{"model": "self-supervised image encoder", "dataset": "crops of objects in photos (Visual Genome)", "train_examples": 123503, "image_size": 32, "crop_scale_min": 0.2, "horizontal_flip": true, "translate": 0.06, "color_jitter": 0.4, "method": "vicreg", "arch": "caformer", "norm": "rmsnorm", "norm_position": "pre", "activation": "gelu", "head_dim": 64, "fused_qkv": false, "qk_norm": false, "layer_scale_init": 0.1, "parallel_block": false, "moe": "soft", "num_experts": 32, "moe_every": 1, "expert_mlp_ratio": 0.5, "slots_per_expert": 1, "shared_expert": false, "patch_size": [2, 2], "depths": [2, 5, 2], "widths": [64, 128, 256], "kernel_size": 7, "projector_hidden": 512, "projector_out": 512, "projector_hidden_layers": 1, "residual_init": "none", "optimizer": "soap", "beta2": 0.999, "lr": 0.0019, "beta1": 0.95, "shampoo_beta": 0.999, "eps": 1e-08, "precondition_frequency": 16, "max_precond_dim": 1024, "one_sided": false, "adamw_lr_other_params": 0.0012, "l1_shrink": 0.003, "steps": 20500, "batch_size": 256, "epochs": 42.5, "lr_schedule": "step", "warmup_steps": 1020, "weight_decay": 0.06, "adamw_weight_decay_other_params": 0}
Rows from block 2 of a small self-supervised image encoder, named by matrix and row number. Rows with one number within an expert belong to one neuron, the router's apart. Each number is 500 + 50 x the weight over its row's rms, rounded and kept within 0 to 999. All counts start at 0. Numbers have three digits each.
After each expert's rows are labels from the 100 images, of 14848, where the router gives the expert most weight on average: "colour at peak" is the nearest of a few named colours to the mean colour under the peak. Only what is clearly more common there than usual is listed. The data: crops of objects in photos (Visual Genome). In brackets: how many of the 100.
# router: slot weights (model.blocks.2.mlp.router.weight, 32x128, trained with AdamW), inputs 0-127
# up: expert up (model.blocks.2.mlp.up, 32x64x128), inputs 0-127
# down: expert down (model.blocks.2.mlp.down, 32x128x64, transposed), outputs 0-127

# expert 14
router.14:428494517485474443553608465534488502469469491476412480498551417580481543537466543457497576522449474562487499485458551541548498517460518574446538573466524543464530476494461506486442580565418435425463425567433455501462463509439514381461467500485419592461541491464573508551470536529510583458540617432491588592412553529502481462497421485420529443477530549543461610493492533551531540423480
up.0:501512498566465477511460427537414601468551486444476535531439476577523506453512497540498436532407445527589490467457499536603471521508422496495454478399533438542548529543411472463498482512422470461515547522479409366523514468621517485511518509557506484495443418499490468467552495485557542444425545534427540499521537546477498574472495547503481432499426471444543401332451483473418498450457
down.0:481488525436515470580524510532562448450526523502496450544522494407543433525505528501466517448571595482455533499508580485415465418511567487490519552587348578451471484510644498547508458459600530575493523513498514610527514574440427464537531470502493498489589633535504544542456522526493496562556436510521403526524492498585520485461431433509492506472539510544488588555515525521591515516578
up.1:680546520529568458469505538441484436507481409426543594485511481467413446500620478523447427600579501501522501452544569506614554519569476466505597444536462436519472454475497460581519442504461515404506534475516514509553439558423451489551504533505442487555542516530496496509464562528651442503563461478551537471541525515485514488503439526521552473530487533459547500459401485463550507475457
down.1:375454514482450447460436499450488574505475546577480398499473461590498560506438541492529492421519563514478485540462422570367438482464603539499470549487582592502476526490486573456445516495491509459552521502551520458493502472548566584386506456529490451522442443483535528525563451466391562538456503497441454500545526565534497541487531434435440504439514552500449510596606537521414480531546
colour at peak: white (58)

# expert 28
router.28:516531510565506489406440529440549441589496447435515479400445586500564417486556592517548476426512414407566495437487452590496494447572491512592462436499403551452394518491536445524533413535569563528512451460580464467504516490469551483498443535492513458501490472446544453440505486457539455462439491503536537456570417570493462475476437527567434500493529424411469418488532485459444542510447
up.0:501492502543631557574535540485535480411543493542494603453480503495612493439524461498477550470466426438477499456482485431634553563504492561404427491520569553541454495514503381553472494487497485513489477490513520546531535492568551521568438550544425504687433526467484545445486511512443472537467498455509448476480511540517451517465507452634558453509594461488495595493491494522444495513459
down.0:558526551505501425447499498495444541524512446474483502561474397561424429435472497460427505609496538497484591497559502462464522440476475388554444614484499437477548528447532523428557512531429434457627545524513567484456621489570507467416597452482506469433523507457525438476621407491496491553463536529455543553505483485434483532547493506580501461528419507468539490562506531455553517437527
up.1:517423569599605502513438500497451467485478509468374528483569471436524454491455498394590483522471558510501429519473497543565424447593390416455520511527496439430504492498462449449584534491466459497473547530626472516488447480534494459581500524495477508432395479522496451521524493485558444411488517598500469508473483534554501500543595460535477430450565462517414413541519533535574567510536
down.1:467585566474500459372543485520489474485596380497558518581507502543518527501576517624474371534554508469600550467499476593483535528550515559527449474446531521528442552424532517468460489517471526481500463446434573499538488491469515486519504467561452379525616454549521629477502508536509536464442499509533555486533507405468443471525422482460577445510499592581474517515532469493436442516499
colour at peak: brown (62)

# expert 3
router.3:412567519527535495514421466453586485529483446478486432490433512585563535601469534531530514555516520473500477478435424506472486427621512507499583478428505479475519441508437611536465502583513531448432479455433401495548495529560509506444397508438540538492509492464542502510548508421430498523528510443480538528409500575499526519532504554503473606568532463436451575401554497391441480395485
up.0:542471499591630397510539554492481525480516558630392457490547515540472441506443483510538567431591545497501453547500455441467498497446478514629498494517569509567560635443584534520539514410466469442439577511475478516544543450544523545503564501480453483513506521552533421462539426442507504549507502406451472448447454473532524427506516450501475521515507461507469453539500477458360509499573
down.0:468530480454471614496400386442464462534557430426599517533380536507472490455540596470488375557419463547507527548474514492547484541494509515443514520473413590485391401511492517479511532639598464577539485525530500512533529526470500454438461450499494510441487472446500569510459590537494472455473497542496500552518502485527479588488502467540519426463455495509504538506553518488636516492437
up.1:511478500609530543516453466510499487491489543462473565398475522603517483490502434552525473511493452563447492603416494623504414441395599452556419520520449385482600520396520475555462466398501543482518463501473475535522527536565529528478582604514491498495443506557426528461534439578431446464486476402503491497565458548555502565449494490431430501460487460532541500490481491522520473523573
down.1:519451537436505529451455507525515477512404396513537471544504380458487519548495475418464472562466590475516471454535496374486515521580438476510474483465524624510463475636572573496470554493532434532473504496530473488558468428496423493507495440603508579520468506472437472569497500458614418527382496565475523495495441493529498488638439462501507469415444490482478463430472567484468488515481
colour at peak: black (35)

# expert 19
router.19:533419538466515558473482468461500525493498388468458551565509559449511493470538517442539480428514440385596627514455535587532512479467549523493477529486506616535490552503536473508464496446510539532517542520550578521406431410505489561553523432417469443496460428472473473402478542547535540382508566541521545428530435490577421495410443542505532412525527480585524459539510559563536523489543
up.0:525501461494431477486510521420492487569584458431513474518504504502462563505514351521505427492536488441553510489514462551599573552488531508531543426461560444508411487503464467530534562432488563421510445550519492588477501428474514488579613494517513403550560517488360578430500525517532471416434547468421568561550535498442487524498464466496529529576537510504556472506616482380484456508474
down.0:509476482434543503543497424467431445500551524540510358415613447504508484523522545518492420511495462502445383546482532508433474493488506546435478425442514472482539491590504507495494532495533411381509536563568470474503517529499502511417479442519386466407405502566547553618393490506507501537463475494355434473480460471501442473559465453534514498417488415500473510497490495483535467420486
up.1:462522487616438566581551464476470546517438518476425457566492481404532491341543505515583535444516491543479482520506556529526507422494545615449559531432563525564515527459502444508522470479499456495477518464498440440436462596666466425594477497431436518481531525493492483533519526523524485484487461510524547465409435460525574509484437478499492552444607560398582500506470495494512524519449
down.1:500443476628504459545487446534500477503515529515569474533460614563490520538527505462441495609558450547517479442433456442522457525512533449521406490577593469510438533485514507551487478456509419564557430471485483505569462479382503474457437481497478532515536451538561349417535479458475447496490584432553524539635479592509488433428462470475463431507519470575513459464516436431498500472561
colour at peak: pink (41); white (32)

# expert 5
router.5:509473506443546546560548544505465510518524530476479555456582561554570566498519561448534454476523496517445471514525518585532528563486533529514539580600481512516519519510564528588409530501497498416420452550442511549657513537478593465506475562542449417499601487448569531571477478570613538555482579514499569567588485536606576496401441468535478491436484474503528540503544457480560515493459
up.0:404475515558474552580526542500457485423451430543519489530442503520438571555473511525512539634510516451556426480500529442488633612501378535502461447520512526469507487504544526504548489514551454474477506459523484532493589533458526523456530572500388524519549455496450508520589483501480551346492529561437430455495491512548512512520456536593399490567535475507461580494430420440577531477455
down.0:605495553489477462424518533554489571489495576517534630480477498353498520470553383472491442402512500554505538474530501578560445431550487513503462479513499458510439545507566497474528510437458545468487586540480521439511472502459486547524659457606569474523463625524504536543445491554512452598510521494493531618504514546534501524436524465492486559439418481506495504482535588542503468427518
up.1:557550498517492438468499545492568429521451546480521385505549487455514497406435475374509485548587552530486529478484499490513564438415515488546559413487542497497455495505375496524529477498484515538420578533441547487426392501460435490533490484426496452499552516442434469467502522492485554434560471466549505486465477402374506433356345496541464530525552503476570491501531552510529482480494
down.1:535584556514444492475527417552499408496536428375537507509452591492387477493554549500441496474477503446505517516566527458409482495509515530565571492552523499510553495484481589432491539476476459540519554547508486563474595539516542538504603499622540490487452522515465459580513493401442446495423498403599524489487525478572575522549463518449533454350550508527422542497470419497505476455529
colour at peak: grey (64)

# expert 0
router.0:510526533478558631409492520487527574546516518427588516539442640545520422433577449485507504542609528468557496439453535560548476490530556523548515491541428568532468517483404476500418540494561528517506451500517551545606470446512451545549488545509534402475431451467463523504414409454507475396460580563457504473582453584455553501435491515486471527522528509586491523454489458480447480488544
up.0:493525517518590582540459498467575524513553413451517491515544399590479530410453481396352542468459516556440494517635453464497548473544459452420542527523538462459487526531494453507490517494555527481534512565404511522471495469559434486527501585463489406527524456488610444520537477415597530544463531564502491459565489487579496532617499496473591434488535505503541441481461446449525491453540
down.0:534551487563369521493495608399491453495600498516525481552468491464417356608462534524499469525513458523456510536454576502526502594521507484508453585575493458524508546478487500476557503515539549480476559496394462432605478510447511496503514522492563439455517439503497535477412491517474587417499472438583467510567465507544510535476399514508436427526497412467601503575471520461475559425536
up.1:534416496524464491512435473610527557472591524501436597504535481512481495631509500526500506534514459456529401457420488442468486521384431467499505462507511543446443587510535502477512562553518445529522580468547566386514461517510461572485472633445512496464508458512454515508530531572442594441400420494445522465542513507503533600548444447515450496430553460499449537450498535513620485449493
down.1:463538467480482492533537466534572352550468520518455489460524486528471458488450424534575538479492505319505500503551490499550580414530564529495500462469456502476556484559476505525537538457480561465491428550386548491439474434414520516475559380544416531511451486509560453482518613508607504529546490591511452452509515433500494474514499510586544434477463538439493573604449561479443527462508
colour at peak: brown (61)

# expert 30
router.30:460505504429497568549508492487467562526471416447483567499407434415457538479569446447484547491589479508521442517431591537422455474443475539414509559575485596459440492474453600550506480484480454552429488506469510465522552483449488464569491484441504548510480396492558428408512503483522528472487505431428527460448533545455415447539380490534560533531588578521430524482506452516411615497483
up.0:483502487535514483519505534524463432499556500439495459444426528422528544513613500456525503574535463475531594478529417443405526574489451532523477441421487508467472469515453525573629485520428495473477381509504466629504513528504490566505540508442483581487516542478543550513494477558451533483420519581516544521562459425492418468543497502592463548539501531412534512517381502548481325487493
down.0:488550444450563546551514476574480537544552525414456499533388483511464521509481456516534504461519518497535477481444550518408525481493560488549454658523370498434474574389512526467406463481517405471487497516569437482479508537486596478464532506500588481476466495568493450536552500457559509345498463471533519464481558491477524507534481463483453496458566483519642493517531367522438523568512
up.1:521456430477450528473450501386574480483611552398489443492427488490576543466551554529512428515491521551450435461518491546507456494493428540501596458500502437632506354568594473517466465525477436463509499473448498479516553540515483620499483483607500423494558470458470509506516454443510410530466521507543589452464422558530534458532430400540526502410438478453464484503488547487491500513554
down.1:424436537546566468517515498584402461432512511507580481471432531474482506529504522543505558498467502535485529562445525571451533489516563457506497506531442512494454583509463440487525518547525466512527536531573478517449481447450506422505556511460487514375552541617585496417515436430576486502544498583424559508502498529642458508464495490564409415529494479466514330492492470449463598425464
colour at peak: pink (27)

# expert 6
router.6:483453395537478425499497552433526456428453513508478456444529495564533488517424505423491504502477524513558527588535504568533525488504573467510458468442485537509508531520448534498555547577397423413491449527476517457464390433357577431574455512450458514443553552472578487472543595544577470389476571479582559535449431549646511507486505495520558491523494499500533478525475566524534531453483
up.0:509583570517448473508413418587455491533481525520499456510510515496543454507475508532526541490604502461598428526496421498448413578589478516545406463437612501444550546494647482507566455636500517493474534381500561491497436428521494543431495487490601427414530498486520546516554481530492483475526498470428472461433494472508534472548452442415440495508485394499508508515582523486530493509471
down.0:434380458467493599521432496480480555473471413507577517507408529509511453491551503438515557503496415613513474413524492493524553395457447479454488499572498514542509553466439500614540578386500412433532490610436434496518595398477542523547453498479504504464478456500513488485467495533592506550455503485469430522559533454483409462500535593553490536500536448567497429421471490512552506472518
up.1:515469493519496436486489541478565435459473425343520529484436428386543472365508478447494399573488584484439441504448475506543451556438467519497471518606496571523505557488490448490574523539548529422539539518500468482528483562417531561447471539536540501528588526478577386559489527497519487540490485461455500609443501636572462477430456538509538542514511499510555505477515439472580500492491
down.1:508516515513513526594397537539477548560459563614434480485523557533469488501610450506477476440514472538586573403593526576483451477539463450521542518429433411496459480522551534504427530521389462487470532415524569451485460564638552472502510444484553546480441546514496578457578568455465513510527451541506513448446435397450500433566480475497471521450589553427526455508505493535483473519503
colour at peak: pink (42)